Weights of a small contrastive image-text model.
Model: 4.99M parameters, 64-pixel images, encoder arch mobilenet_v2, encoder norm batchnorm, encoder activation hardswish, encoder depths [3, 3, 3, 3], encoder widths [24, 48, 96, 192], text encoder width 192, text encoder norm rmsnorm, text encoder activation geglu.
Training: soap at rate 0.0035, 5300 steps.
Data: trained on photos with spoken descriptions (Open Images, Localized Narratives), 50862 training examples, 26.7 epochs.
Rows from block 4 of the text encoder, named by matrix and row number. Rows with one number belong to one neuron. Each number is 128 + 32 x the weight over the matrix's rms, rounded and kept within 0 to 255. All counts start at 0.
# gate: MLP gate (text_encoder.blocks.4.mlp.gate.weight, 384x192), inputs 0-95
# fc1: MLP up (text_encoder.blocks.4.mlp.fc1.weight, 384x192), inputs 0-95
# fc2: MLP down (text_encoder.blocks.4.mlp.fc2.weight, 192x384, transposed), outputs 0-95
gate.80 [112 100  96 131 114 103  99 172 108 161 142 124 132 117 163 150 112 159  66 143 155  61 109 169 177 144 164 149 142 136 143  77 136 131 138  72 146 163 122 120 119 113  80  87  76 114 136 140 137 115  72 109 172 109 196 109 163 108 115 208  76 113 115 127  70  77 176 100 127 171 125 173 123 131 125 196 107 176 130 142 158  92 118  65 148 114 167 113 122 154  93 141 106 137 133 117]
fc1.80 [ 89 151  71 164  97 166 140 126 188 133 173 159 104 143 110 118 170 107  94 132 135 137  72 149 175 130 116 132 131 160 154 122 160  86 140 188 127  71 118 131 106 146 132 111 126 159 126 140 132 120 124 193 143 150  90 178 125 173 135 151 134 116 138 139  94  82 159 155 146  99 129 165  91 120  93 104 136 103 116 173 128 171 142  89  92 158 144  98 132 178  81 110 110  65 134 103]
fc2.80 [ 96 171 152  82  77 111 150 186 145  82  62 109 170 152 160 189 108 160 140 124  71 170 129  90 151 120 146  88 118 144 105  82 113 111 134 107 179 153 175 142 162 146 137 116 127 159 151 104 186 163  98 159 132  90 120 132 120 162 128 132  98 140 147 134 150 144 118 136  93 138 113 142  89 108 177 148 131 187 149  94 146 127 110 135  82  79  96 108 121 131 118  64 119 133 113 121]
gate.81 [ 86 184  97 136 118 168 159  74  20 127 147 126 152 143 109 112 129 120 120 204  84 136 133 154  84  88 114 161 131  93 191 144 120 209 101 111 209  78 184 139 167 153 146 137 151 145 109 110 118 117 115 109  95 120 115  92 147  97  86 130  85  82 110 117 127 112 198  73 134 149 126 156 107 136  84 181 151 147 137 108 142  68 115 108 115 177  67 189 150 147 123  95 150 153 121 180]
fc1.81 [113 162 103 167 143 178 155  97  79 125 151 173 101 134  98 162 107  68 129 169  94 116 114  29 165 171 124 124 168  72 154 174 131 181  92 126 172  96 188 122 167 165 170 102  64 158 129 138 123 136 142 121 149 137  72  62 139 107  57 106  78 141 113  99 168 140 171 136 118 101 162 170 100 159 129 113 188 170 126 116 102  99 132 127  58 125 115 137 119  99  89  95 115 111  83 124]
fc2.81 [138  72 106  74 141 155 147 121 114  73  96 104 159 158  52 116 150 124 138  55 112  93 156 189  54  87  92 135 138 139 146 119 109 124 129 151 128 155 142 147 178  94 148  97 154 155 152 122 133 123 157 174  87 132 100 123 139  63 191 109 157  83 155 156 115 202 109 116 145 134  96 174  63 101 100  86 114 104 138 158 127 129 108 136 160 160 115 161  91 202 129 142 117 113  93 141]
gate.82 [136 147 105 121 102 211 161 120 169  96 124 139 139 199 109 122 131  88  64  87 151 139 103 146 113 156 110 127  77 120  87 135 150 135 177 125 108 131 125 131 110 145  83 146  98 137 170 128 101 105 109 125 153 188 104  46 131  94 129 180 154 112 127 127 164 150 151  78  83 158 148  98 141 119 135 142  54 142 192 107 136 143  83 157 119 106 234  78 146 170 153  99  97 113 112 157]
fc1.82 [189 125  89 105  96 185 146 207 138 123 139  66 158 127  65  98 181 138  71 163 120  74 151 127 114 104 121 151 129  78 143 168 130 169 125 128 168 140  72  79  86 198  94 138 117 181 142 112  84 180  77 103 150 141 140  91 110 144 113 102 118 128 129 144 147  68 111 171 167 149 120 124 113 183 172 132  91 140 109 134 104  40 146  87 141 183 108 107 158 115 149 125 172 133 167 140]
fc2.82 [131 151 133 113  89 157 125  92 132 114  58 107 153 150 113 116  69 141 107 100 117 115 110 151  69 195 154  98 116 161 170  65 158 119 183  75 201 200 102  80 147 110 181  97 165  32 143  78 149 104  81 115  96 175 137 201  89  63 152 110 121 184 118 130 108 163  98 142 125 117 125 128 120 175 118  50 146 145 171  93 191 115 155  90 138 116 214 159 127 138 144 126 156 127 161  82]
gate.83 [ 93 107 114 151 131 137 130 142 170  97 105 165 129 118 167 109 193 105 154 116  91  92 156 151 151 126 173 119 173 149 155 120 143  94 112 147 143 143 199  74 108 157 131 141 125 161 131 168 152 154 147 126 165 198 117  91 162 129 147 128 169  73 116 172 178 170 158 140  86 146 106  99  87 121 191 158 188 172 122 142 145 140 133  99  72 109 126 186 100 104 147 153 141 113 116 175]
fc1.83 [121 128 104 191 144 144 144 103  80 157 116 141 142 144 112 104 124 104 179 133 195  96 149 118 131  97 144 131 167 142 156 107  85 155  88  67 142 118  62 154 174 187 133 194  84 200 150 167 109 117  58 123 148 126 147 148 114 136 112 128 149  96 110 148 160 153 161 117 168 122 129 129 141 104 155 110 111 193 135 110  74  78 146 166 159 191 137 139 165 154 107 145 129 126 168 141]
fc2.83 [197 142 131 118 141 105  92 103 132 169 147 127 117 116 116 133 112 123 114 119 120  77 107 119  77 104 122 129 119 146 117  93 132 136 109 139 116 163 126 173 125  99  64  64 102 167 127 120 118 101 121  86 115 114  96 148  92 112 115 111 121 161  96 199 115  95  44 125 147 135  97  77 114 168 110 131 128 142  29 156  69 101 141  93 151 139  87 113 130 109 145 135 110 122 113 167]
gate.84 [140 112  99 122 124 180 141 128  90 110 186 114 130 131 150 191 110  83  95 119 129 157 150 146 120 114 108 142 131 121 148 121 122 122 144 132  90 113 150 139 133 150 145 135 118  59 104  61 145  72 120 195 155 143 147 155 137  94  95 160 139 104 159  86 119 152 128 126 132  71 149 129 127 117 121 137 167 112 126 130 131 126 136 123 116  82  76  90 108 106 137  67 125 143 144 153]
fc1.84 [126  68 122 112 145 128 117 135 123 129 140 104 159 115 159 144 114 162 171 104 158 105 142  58 145 102 159 116 102 140 138 133 143  81 195 146 109 110 160 120 134 142 109 136  73 132 161 136  81  92 127 151 141 216 158 100 129 147 141 133 126 126 164 115 110 149 111 160 163 146 146 160 104 123  92  84  95  72 153 106 153 122 173 144 120  97  99 104 160 115 132 108 137 164 124 141]
fc2.84 [158 122 141 121 133 120 131 135 131 128 128 112 137 155 145  94 133 159  62  69 118 114 129 112 131 108 178  70 145 161 125 141 141 154 119 138  81 132 112  94 103 112 143 134 119  81  79 135 109 137 127 122 120 102 155 122 145 101 116 145 123 121  52 112 120 141  97 109 110 179 122 147 172 174 147 135 141 119 117  90 149 153  99 111  75 162 127 126 114 124 114 125  99 118 126  88]
gate.85 [105 122 178 144 132 104 169 137 170 138 125 155 124  75  94  71 103 183 144 174 112 126 120 108 101 105 107 114 150 109  69 106  71  66  81  82 143  90 129 155  55 176  87 145  95  84 111 116 119  82 112 182 161 118 144 146 144 173 138 106 147 112  96 166  70 174 162 143 162 153 138 119 114 124 127 154  71 116 140 119 148  94 123 147  88 167 100 148 151  86 148 128 107 116 113  92]
fc1.85 [137 159  60 111 131 139 205 180 152 167 137 109 129 158 117  78 119 136 148 130 133  90 149  62 144 120 109 118 125 100  94 130  61 175 147  86 145 121 103 101 110 186 127 149 207  55 126 167 150 129 122 133 105 147 117 121  77 126 184  91 156 144 166 140 184 173 110  88 188 146 124  81 116 166 168 140 111 133  90  73 118 135 125 155 115 144 138 151 137 120 126 166 132 158 153 103]
fc2.85 [109  91 118 104 107 102 111 142 150  73 121 103 152 104  86 185 153 101 142  95 125 186  81 147 149 128 140 174 164 157 137 169 116 135 132 152  98  80  45 160 136  68 174  97  94 187 128 109 135 124 123  97 161 148  87 142 128 144 142 152 111 168 114 113 159 109 148 140  67 139  90  83 140  86  73 120 174 138 131 120 168 147  65  99 126 126  77 121 156 155 143  93 119 146 138 133]
gate.86 [175 137 182 161 105 153  95 105 110 126 168 157 124 139 185 107 121 158 130 183 140 128  80 150 213  70  97  61 119 142  90  87 120 109 187 113 120 115 165  79 115 109  88  78  51 163 156 109 142  97  63 102 151 159 138  72 148  55  92 164  99 127 135 150 107 117 170 118 106 140 184  56 150 144 159 171 144 157 150 164 147 106 160 135 147 122  96 109  55 148 149  95 118  86 125  94]
fc1.86 [122 110 144 128 109 178 156 153 199 116 145  64 155 145 173  95 111 192 138 101 120  49 181  98 110 137 121 146 127 126 145 123 117 130 139 161 155 175  89 139  71 123 133 132 180 113 105 106 108 158  75 107 109 144 122 160 166 129 147 165  95 126 103 159 151 148 152  70 165 167  85 154 157 106 167 161  96 105 124  89 153 123 119  83 105 150 123 181 136  56  82 170 193 190 106 125]
fc2.86 [158  76 174 108  97 153 151 165 156  99 144 136 166  92  90 165 140 119 147 148 172 103 125 147 166  84 101 147 189 134 120 143 108 136 133  46  70 135  84 158 142 153 159 133  96 184  47 201 157 111  66 149 136  68 133 119 122 158 105 158 100 177 146 166 112 125 155 115 121 152 157 163  84 118  84 158 187 153 151 157 126 165 127  37  46  91 102 119 152 150  92 149 184 109 194 155]
gate.87 [178 126 114 120  58 106 178 165  60 145  96  76 112 107 107 118 139 157 105 146 109 109 114 161 102  97 144 170  57 119 139 120 115 153  88  53 120 109 148 109 156  97  97 150 121 173 142  68 100 185 161 115 162 168 113  45 109  70  57  86 112  72 120 102 114 177 146 111  76 161 124 115 197 114 188 138  91 138  79 172 108 156  54  77 156 109 138  90  91 157  73 104  95  78  72  43]
fc1.87 [150 137 120 101 129 130 169 118  54 106 134  66  69 160 108  72 118  78 126 184 174 122 114 160 194 123 122 161 164 181 158 141 170 165 155 105 137 113  96 102 102 131 112 120 117 111 123 141 131 177 193 160 130 142 121 139 109  67 179  82 140 125 132 126 174 154 118  92 119 166 106 112 125  93 131 105 110 181 188 170  86 138  90 137 178 186 166 103  82 131 137 169 140 113 122 108]
fc2.87 [106  77 127 119  85 151  96 141 164 138 156  80 160 116 152 165 158  85 116  83 155 200 136 173 121 112  64 113 102 124 146 146  76  90 111 168 144 180 127 156 155 122 100 161 149 105 120 134 128 137 162 146 124 105 131 143 156 115 163 123 138  64  98 164 102 202 132 149 170  97 115 106 144  88 171 173 123 118  81 179  97 114 126 153 136 124 184 157 126 124 139  67 116 132 129 109]
gate.88 [149 147  75 141 107 100 124 161 207 137 110 134 178 146 130  88 100  88  98 153 123  93 169  78 165 157 149 156 125 116 172 152 159  83 113 164 100 106  28  83 114  75 151 139 142 107 110 106 151 148 185 138 123 133  81 136 134 118 106  64  83 124  96 163  98 120 157 146 144 106 167 118  98 107  53  86 163 125 134 111  64 199 129 154 156  99  99 105 181 128 165 104 102 104 128 110]
fc1.88 [105 149 142  62 144  89 127 144 140 145 149 205 178 179  64 110 115  95  93 158  95  92 119 108 158  80 122 146 114 154 120 134  87 100 102 143 114 143 112 144 144 160  83 127 128  89  90 110 118  97 129 116  68 117 159 112 132  96 131 166 133 159  78 126 143 162 182 141 131 168 108 154 131 105 124 144 113 125 107 101 140 127 127 150  99 105 126 147 110 177 138 115  52 140 155 138]
fc2.88 [ 98 182 126 174  94  93 134 152 147 107 164 137 123 115  75 104 104 136 157 159 100 172 180 144 200  91 110 132 116 158 135  78 112 152 162 105 121 130 112  92  96 115 145 130 154 144 133 132 146 114 150 142 105 128 106  95  81 157 109 175 150 105 132 131 117 142  97 161 200 107 138 115 127 157 123  74 192  71 134 122 161 122 155 152  79 136 107  88 123 134 118 150  95 139 138 122]
gate.89 [100 144 101 131  92 159 110 141  89 133 154 136 139  72 135 139  70  85 181 118 146 153 132 179 137 125  96 167  89 129  91 143 127  97  89 132 106 172 176 126 123 112 127 162 153 126 124 140 143 117 103 140 101 116  88 173 102 138 148 116 149 104 166  77 110 146 130 154 176 149 140 111 125 139 125 147 146  79 137  92 144 103 116 139 135 122 123 141 159 115 204 125 144 117 160 146]
fc1.89 [ 77 117 167 162 196 131 109 151 149 173  86 129 177 110 149 187 130 121 127 147 147 140 116 111 127 132 132 109 138 138 139  95  81 151 155 105  95 139 116 191  91 105 110 139 109 102 155  85 172 116 134 166 175 131 135 118 122 128 114  61 105  83  98 107 162 163 130 154 208  66 128 140 166 126 162 105 116 141  83 116  75 101 173 157 137 120  95 157 160 121 134 121 113 141 112 165]
fc2.89 [143 129 119 153 135 109 166 132 120  65 134 103  90  91  99  79  82 144 103 115 140 145 147 127 132 113 165 140 132 112 183 151 178 143 124 121 112 134 147 122 136  43 101 127 116 136 130 144 145 150 172 138  98 125  54 150 175  98 101 129 177  96  98 172 127 101  24 111 133 100  57 124  76  92 142 114 125 108 152  91 169 127 135 119 136  67 109  86  95 160  81 157 115 114  54  95]
gate.90 [127  83 182 138  69 108 116 132 156 116 113  93 102 122 150 134 172  64 154 106 137 117 190 111 105 129 100 183 138 127 120 125 142 138 134 123 131 113  99 141 217 148 125 103 141 154  75 115 120 153 130 120 131 146  59 103 139  95  92  86 107 115 180 136 198 131 136 124 102  78  82 171 158 137  69 109 137  99 145  69 118 111 114 164 104 144  78 132 206 165 114 162 125 131 114 138]
fc1.90 [116 139  94 113 168 115 119 141  94 132 180 128  87 150 114  88  56 201 111 125 152 134 124 121 179 124 139  72 130 191 134  91 118  95 145 148 107 156 173 133   7 156 143 183 125 110 135 109 140 137 161 128 142 127 153 181 122 144 123 123  97 137 141 133  98 176 136 109 121 157 190  84  78 161 186 130 156 101  84 148  87 177 104 142 119 116 130 129  90 168 114  96 121 112 124 101]
fc2.90 [ 90 182 185 153 146 110 151 138 152 137 143 106  50 140 118 190 153 102 158 143 140 127 127 135 143 153 114 157 140 196 135 149 167 189 133 122 117 162  95 116 148 152 183 160 153  92 183  93 118 136  99 164 138 162 141 122 114 147  28 122 134 112  99 166 165 110 143 167 118 136 131 106 132 153 131 151 112 154  55  77 136 144 145 154  73 128 155 136 106 158 141  79 180 134 104 152]
gate.91 [183 135 110 137 168 109 160 119 121  78 132 112  90 149  91 134  72  95 147 121 129  51 141 112 109 174 121 122 148 138 120 168 156 207 110  99  84 137  54 117  80 191 169 159 155 119 112 116 125  95 126 147 104 170 128 158 189 190 192  99 136 129 152 124 135 136 150 103 204 171 145 148 192 150  99  70 116 131 184  99 103  95 121 155 134 131 197 118 255 139 153 104 192 168 118  89]
fc1.91 [105 100  84 117 139 167 166 111 121 187 141 153 124 155 162  98  88 165 152  77 188 144 138  78 142  98 112 175 151 122 143  92  99  52 130 126 170  71 169 174 119 112 121 127 119  39  91 107 176  95  81 152 146 157  83 142 105 151 108 104  18 102 157 117 175 170  75 145  96 143  89 155 164 162 172 168  96 130 145  94 142 126 137 152 121 173 101 148 109 180  94 127  87 162 164 159]
fc2.91 [103 112 180 150  87  83 165 141  79 144 102 175 121 116 128 108 151 111  98 129 130 131  98 134 112 128 150 193  99 180  85 186 138 152 104 125 112 116  91  95  66 146 196 186 140 183 139 120 112 152 206 122 113  99 140 142  89  83 157 168  90 122 173 101 125 111 159 120 113 124 118  85 126 102 136 117 167 146 150  97 134  86  62 190 189 188 118 140 159  92 201 118 111  22 132  85]
gate.92 [157 177  95  78  99  90 140 171 176 180 168 112 100  81 114 162 166 125 156 134 162 185  45 118 105 147 151 217 111 164  87  90 124 137 154 133  66 118 116 101 125  88  87 141 112 161 143 140 125 134 111 123 130 148 153  77 130 114 126 121 113 117 142 146 102 103 123  58 111 137 126 116 144 118  81  59  89 127 131 177 187 123 191 154 176 132 143 134 149 118 124 102 172 115  89 126]
fc1.92 [167 175 126 121 107 126  99 196 108 105 150 147 107 114 152 118 102  85 120 151 113 115 128 104 131 157 167 179 148 119 135 103 145 125 123 135 136 122 117 142 107 110 108 109 123 144 146 105 129 200 128 110 173 173 140  57 119 154 176 125  98 133 120 120 132 118 137  89 112 107 141 133 149 113  83 125 180 145 134 170 102  91 129 150 129  47 135 136 143 123 104  97 162 124  89  98]
fc2.92 [ 99 169  86 116 127 103 172 144 103 149 116 124 104 130  89 112 160 122 115  59 111 124 138 165 123 101  94 165 101 110 126 104 150 140  72  78  76 166 119 192 154 165 124 140 128 160 106  75 112 136 122  70 149  73 172 169 114 145 121 125 128 146 120 126  74 122 160 153 112 164 129 161 144 113 113  96  61 104 124 138 158 114 132 123 130 124 131 161  95 158 120 108 132 151  61 106]
gate.93 [187 183  88 111 140 110 131 159 119 133  63 130 130 112 150 126 111 127 152 183 103 127 221 158 138 120 122 122  97  95  80  88  67  93 122 157  98 121  78  71 174 152  96 142 149 162 116  70 137 177  77 128 115  94 120 132 176 118 124 173 108 151 196 197 100 140 170  10 139 167 134 148 153 119 166 154 136  88 105 137 113 143 167 150 164 110 124  71  93 103 107 130 119 185 104 134]
fc1.93 [145  89 127 134 104 101 113  40 126 101 174 122 143 122 168 141 222 177 209 209 101 153  47 122 166 123 125 141  94 134 121 137  97  86 177 172  83 142 202 172  96 121 183  93 130 174 102 164 161  42 128 111 167 130 100  96 165 127 133  96 173 152  86  80 164  66  73 100  81 129 132 134 103 106 141 176 109  79  93 108  95  93  74 131 154 119 171 107 167 154 158  93  50 135 115 139]
fc2.93 [158 119 108 126 118 120 191 162  94  80 140 218 130 123  87 133 139 164 141  90  95 151 187  80 167 117 150 172 175  95 154 138  96 176 129  48 171 102 109 170 127 151 110 115 106 104 106  88 175 118  82 151 147 197 167 167 157 101  78  69 100 142 127 130 124 133 163 112 108 124  53 150 193 199 139 195 108 103  84  93  77 128 120  88  87  87  90 119  57 104 223 130 119 173 123 161]
gate.94 [113 104 127 152 142  84 153 116 178 182 135 125  66 109 142 147  75 162 153 133 133 140 144  89 195 109 139 158 106  87  85 155 163 120 152 144 195 187 126 111 164 172  72 108 119 106 116  73 176 181 115  82 184 165 109 110 157 149  80 101 214 154 107 134 193 180 183 104 144  78 116 127 109 103 196 156 101 150 142 102 156 114  21 153 181 128 177 152 140  94 144 139 154 161  95 127]
fc1.94 [ 95 156 203 121 107  58 173 193 217 101 155 102 221 135 158  78 150 163 209 139  45 106 141 211 115 107  82 133 135 124 156 105 114  94 135  80 126 132 112 193 111 120 190 174 170 184  30  59 163 149  89  96 113 128 143 137 167 109 165 117 135 140  97 122  69 108 117 118 165 101 117 143 105 154 193 153 101  90  86  69 124 129  78  93 110 116 174  83 142 122 193 102 168  94  90 101]
fc2.94 [171 148  93 154 120 161 197 167  89  99 150 157 132 177 121  96  44 118 134  92 156  60 146 163 146 122 135 119 127 116 150  87 176 123 123 207 143 167 159 132 101 126  85  60 104  88 183 134 197 119 135 127 132 195 130 120 118 204 133 168 118  92 132  92 139 149 159 137 185 103 118 139 133 128 210 142 118 143 121  72 148 158 114 118 160 146 122  75 180 153 124 126 135 156 164 122]
gate.95 [114 117 146 132 166 170  92 106 125  90 139 133 133 146 130 122 126 113 156 142 157  47 176 109  69  97 155 157 145 159 113 101 137 123 165 127 158 144 128 142 154 122 133 147 161 117  49 148 190 121 154 179 170 124  91 108  99 166 174 123  96 116 109 162 143 125 132  91 128 168 115 116 121 116  98  96 133 108 146 149 132 158  92 129  98 104 112 153 170 121 125 142 118  98 131 115]
fc1.95 [ 80 125 123 128 127 101 114 157 138 133 127  80 140 164 146 127 182 112 121 136 106 142 128 104 125 159 116 133 158 130 140 153 147 110 152 129 106  96 136 110 104 132 154 118 152 127 148 134  95 116 161 114 168 138 125 114 117 135 125 155 142 153 154 133 133 121  84 110 126 153 141 129 133  94 121 105 133 122 151 151 145 160 107 140  85 130 158 147 144 140 159 114 154 179  95 167]
fc2.95 [ 95 157 137 141 109 119 130 122 111 124 140 122 194 138 101  95 109 121  89 102  99 131 132  76 152 167 138 114 104 122 153 126 129 141  97 146 162 113 122 135 131 122 132  65  82 152 114 100 168 115 146 119 111 137 118 132 126 193 163 108  80 133 139 130 132 160  77 121  73 124 131 159 107 147 128 133 153 109 139  98 171 103 104 130 164 117 140 121 113 146 141 176 148 174 124 139]
gate.96 [172 201 134 172 137 129 134 179  77 129 148 140  96 177  52 166 128 124  96 124 164 114  77 114 166 155 149 194  92 160  76  86 125 124 138  91 119 165 109 182 134 149 169 126  91 142 147  77 112 182 178 146  97 153  60  66 147 134 148  78 109 132  78 171 123 108 136  76 137 108 109 126 100 173 166 152 159 108 178 139 142 168  66 139 113 115 166 124 182  57  91 159  79 140 168 156]
fc1.96 [204 125  62  87 185 132 178 144 164 174 103 134 149  79 190 150 104 154 140  80 110 162  77 140 149 119 158 149  87 112 115 174 122  95 166 202 140 136 102 128 131 139 101 170  91 142 153 157 114 106 103  73 206 109 124 138 137 111  99 162 133 128 186 188 105 205  84 103  88  82 113 101 109 131 177 107  42  88 142 148  80 131  89  94 119 137  79 105 148 172 114 135 204 156  85  82]
fc2.96 [132 160 173 114 105 107 110  98 136 161 177  98 123  76 137 122 108 156 170 118  90 130 102 130 126 145 103 155 111  92  85  96 108 137 143 142 175 157 178 188 169 152 122 113 109 177 124 167 157 102 152 135 230 129  89 125 158 136  95  85  95 181 154 104 129 112 155 193 154 115  81 175 120 110 159 128 103 196 112 163 110 138 163 131 135 138 124  90 118  96 164  94 129  87 153 135]
gate.97 [115 145 158 132 104  91 128 171 122 158 121 102 148  68 148 118  89 161  89 184  78 138 139 150  53 102 124 177  81 129 103 167 161 139  67 129 102 137 136  88 165 182 156 122 166 158 177 144 147 148 138 164 127 114 191 120 114  98 184 155 105  98 109 173 160 111 130 101  80 137  97  99 143  72 158 145 127 164 161  81 127 163  98 135 117  85  97 108 109 107 100 136  80 219  88 134]
fc1.97 [ 99 192 127 117  96  94 103 136 122 167 195 178  61  54 161 112 121 142 109 157  69 179 136 175 113 109 126 115  62 116 115 138 115 144  72 111  91 115 145 124 152 157 160 147 111 188 205 139 121 124 106 181 160 155 110 125 116 156 170 111 126 105  92 159 148 115 153 102 147 140  62 135 165  85  98 116 117 136 146 123 138 129 113 106  93 137 130 156 108 108 108 148 148 183 133 124]
fc2.97 [143 110 178 132 137  83 143  89 151  71 100 175 104 201 162 147 147  82 110 102  82 153 103  92 116  95  65 100 139 125 162 111 138 167 166 129 102  59  73 146 106 165 109 108 132 147  76 120 106 112  99 166 139 110 166  96  98 102 150 151 146  93 161  96 106 171  93 137 135  69 145 116 162  71 159  68 121  41 100 228  89 150 131 156 133 138 139 128 118 161 138 172 168 157 112 129]
gate.98 [ 95 133 113 176  90  94 123 121  93 125 145 143 137 152 124 114 162 163 145  82 116 128 108 140 125 107 136  92 119 120 125 126 105 120 100 151 135 186 108  84 108 161 154 120  88 127  87 133 137  85 122 163 124 113 122 157 151 161 151  91 140 122  95 102  82 126 126  82 136 156 150  61 156 117 147 184 170 125 125 111 128 165 127 155 125 159 174 152 151  93 136 101 101 199 129 154]
fc1.98 [155 208 143 174 155 133  88 138  74 106 129 107 165 126 145 167 116 176 146 121 157 162 140 143 151 109 108 109 156  98 140 172 113 115 125 118 158 114 122 171 105 153  83 140  89 117 115 123 117 110 103  88 101 107 146 139 108 113 120 112 117 131 105 184 145  92 119 126 109 122  99 139 132  91  71 132 130 132 142 173 134 108 127 139 127 117 181 170 120 129  96 131 141 155 146 168]
fc2.98 [ 91 159 134  71 126 128 111 158 123 126 132 167 108 139 142 145  66 139 152 137 104 171  80 122 157 112 179 144 156  99 127  96 134  87  65 167 142 113 158 167  88 146 116 138 122 125 173 157  84 125 168 100 152 144 113  97  64 124 133 142  79 183 139 119 119 137 141 115 154 143 146 164 125 166 152 119 110 205 147 161 122 117 120  61 135 158 147 198 151 142 126 121 114 134 111 106]
gate.99 [154 142 105 170 146 126 125 102 114  97 133 162 156 127 192 135 181 112 152 135 133 123 190 188 164 105 191  90 162 128 162  85  89 185 180 114 131 188 116 143 155 105 146 130 123 161 146 198  81 165  89 159 119 132 157 115 159 141  29 135 150 169 148 103 138 161 109 129 199  84 192 127 106 134 148  75 161 114 175  99 112 167 137 114  89  81 131  73 149 107 105 169 157 180 196 104]
fc1.99 [124 197 109 143 102 110 133 218 106  97 136  40 113 100 145 102 178 145  94 124 109 178 121 203 148  94 165 120 179 122 102  97  61  97 175 142 132  62 136  93 106 101 127 177 189 181 187 132 107 188 163 165 153 169 112  72 144 113  79 147 138 121  77 118 124  90 149 132 151  98 176 186 157  87 152  97 171 130 121  89  73 131  95 141 153 183 222  83 126 155 136 107 154 145 117 221]
fc2.99 [189 116 111 143 140 177 119 118  89 141  97 139  85 118 133 120  99  97 147 131 202 159  99  88 107  90 171 126 181 141  94 132  93 127  94  72 160  58 103  97  93 103 168 126 186 122 151 171 117 143 137 151  88 127  81 125  86  38 131 160 109 131 176 109  35 123 138 146  95 213 158 131  83 146 123 138  34 110 156 112 101 172  71 210 192 159 115 142  88  73 161 168 153  76 100 129]
gate.100 [113 131 139 162  86  53 180 133 124 108  98 150  65 175  74  82 154 127 103  79 132 124 172 143  58 123 128 107 149 199 172  97 132 123 182 145 144 120  57 189 110 179 126 152 147 169 155 138  91 126 137 166  77 136 103 161 138 134  82 114 149 106 118 214 206 126 187 164 119 113 151  80  96 119 154 151  82 137 128 130 125 169 205 171 174 143 140 135 129  86  65 102 100 140 153  90]
fc1.100 [107 141 143 119  98 133  10 134 123 111 130 123 184 102 193  76  71 180 141 174 148 143  47 103 136 187 157  85 151 148 178  69 222 143  95 103 130  92 235  69 152  84 118 122 120 169 181 129 147 197 135 114 201 108 185 125 165 106 192  62  66 110 100 111 152 136 154 100 150 102  62 196 157 114 124  88 124 128 224 168 111  79 118 151  96 144 132 154 106 113 130 191 110 147 176  98]
fc2.100 [117 127 133 179 145  81 130 136 180 126  97 135  86 189 131 131 171 130 113  68 138 117 117 164 156  85 142 113 123  78 121 127 214 116 161 141  43  27 145  88 135 159 119  86 149  86 115 195 144 183 150 146 140 142 134 160 130  92 112 156 130  51 116  78  91 128 146 127 136  60 161  94 169 159  41 168 208  93  83  97 166 177  97 170  46 117 181 113 156 200 115 145 198  92 141 123]
gate.101 [117  64 161 143 157 149 104 193 157 102 194 129  99 143 110 170 157  70  80 105 156 126 105 142 120 141 126  95  90  51 155 122 109 150 153 114 103 122  70 113 162  91 124 154  83 138  68 167 136 124 119  83 120 174 151 192 178 119 139 126 110 111  64  91 123 131 184  94 109  91 131 183 135 195 142 123 126 165 141  93  61 127 158 119 148 105 143 203 166  98 110 105 110 136 194  79]
fc1.101 [129  30 120 165 162  86 106 168 125 218 121 191 153 156 153 147 157 135 169 126  82 175 154 115 129 129 113 146 120 132  93 133 130 176 124 163 136 121 134 109 151 135 155 135 181 170 134 115  98 132 148 102 113  63  95  90 119 107  89  90  96 168 109 163  86 121  69  85 144 159 149 128 114  82 174 101 179  96 151 125 201 121 108 182 129 142 137 116 114 110 129 184  93 132  73  81]
fc2.101 [136 103 118 113  89 112 180  69 101  75 151 101 116 124 154 143 111 103 124 129 100 118 121 147 155 157 113 156 128 114  92 145 125 149 172 123 105 103 138 124 123 122 150 149 131  96  76 122 162 119 156  83 118 138 108 202 127  89  99 118 184 138  99 208 169 192 100 190 164  82 130 130 124  20 110 103 111 104 181 122 180 135 130  69  57 140 160 163 106 137  75 183 128  94 101 107]
gate.102 [133 135 129 133  76 206 129  95 142 114 134 174 102 138 142 129 138  98 109 169  94 135  75  92 141 162 147 143 176 114  89 130  78 139 147 173 145 136 137  43  77 177 113 151 152 101 135 113  89 136 135 121 155 116 134  98 132 111 111 166 106  82 141 118  84 108 143 130 106  70 149 118  65 108 160 115  93 136 175 145 109 122 128 164 106 101 106 147 117 108 120 133 140 139  98 104]
fc1.102 [135 172  96 102 102 146 157  89 116 145 121 116 109 175  96 134  80 133 144 128 113 178  71 135 166  96  83 132 148 114  67 127 155 127 112 150 154 106 156 104 115 154  73 155 141 120  78  83 125 112 204  93  98 157  96  59 159 107 119 121 148 143 156  87 120  97  90 159 136 121 149 220 175 113 133 114 107 133  77 141  87 151 154 130  75 129  64 117 131 204 146 169 128 154 128 135]
fc2.102 [127 118 155  91 131 152 172 189  86 122 103 119 121 138 117 134 136 128 129 129 130 144 130 153 125 185 155 133  96  92 134 149 159 140 118 107 174 112 204 115 181 127  72 120 138 158 110  64 117 131 135 109  74 159 138  52 115  97 121  97 131  84 132  98 105 142 168 164 102 160 139 112 133 117 133 162 179  78  75 134 205 127 154 151 165 126 157 131  97 126 101 129 145 108 156 118]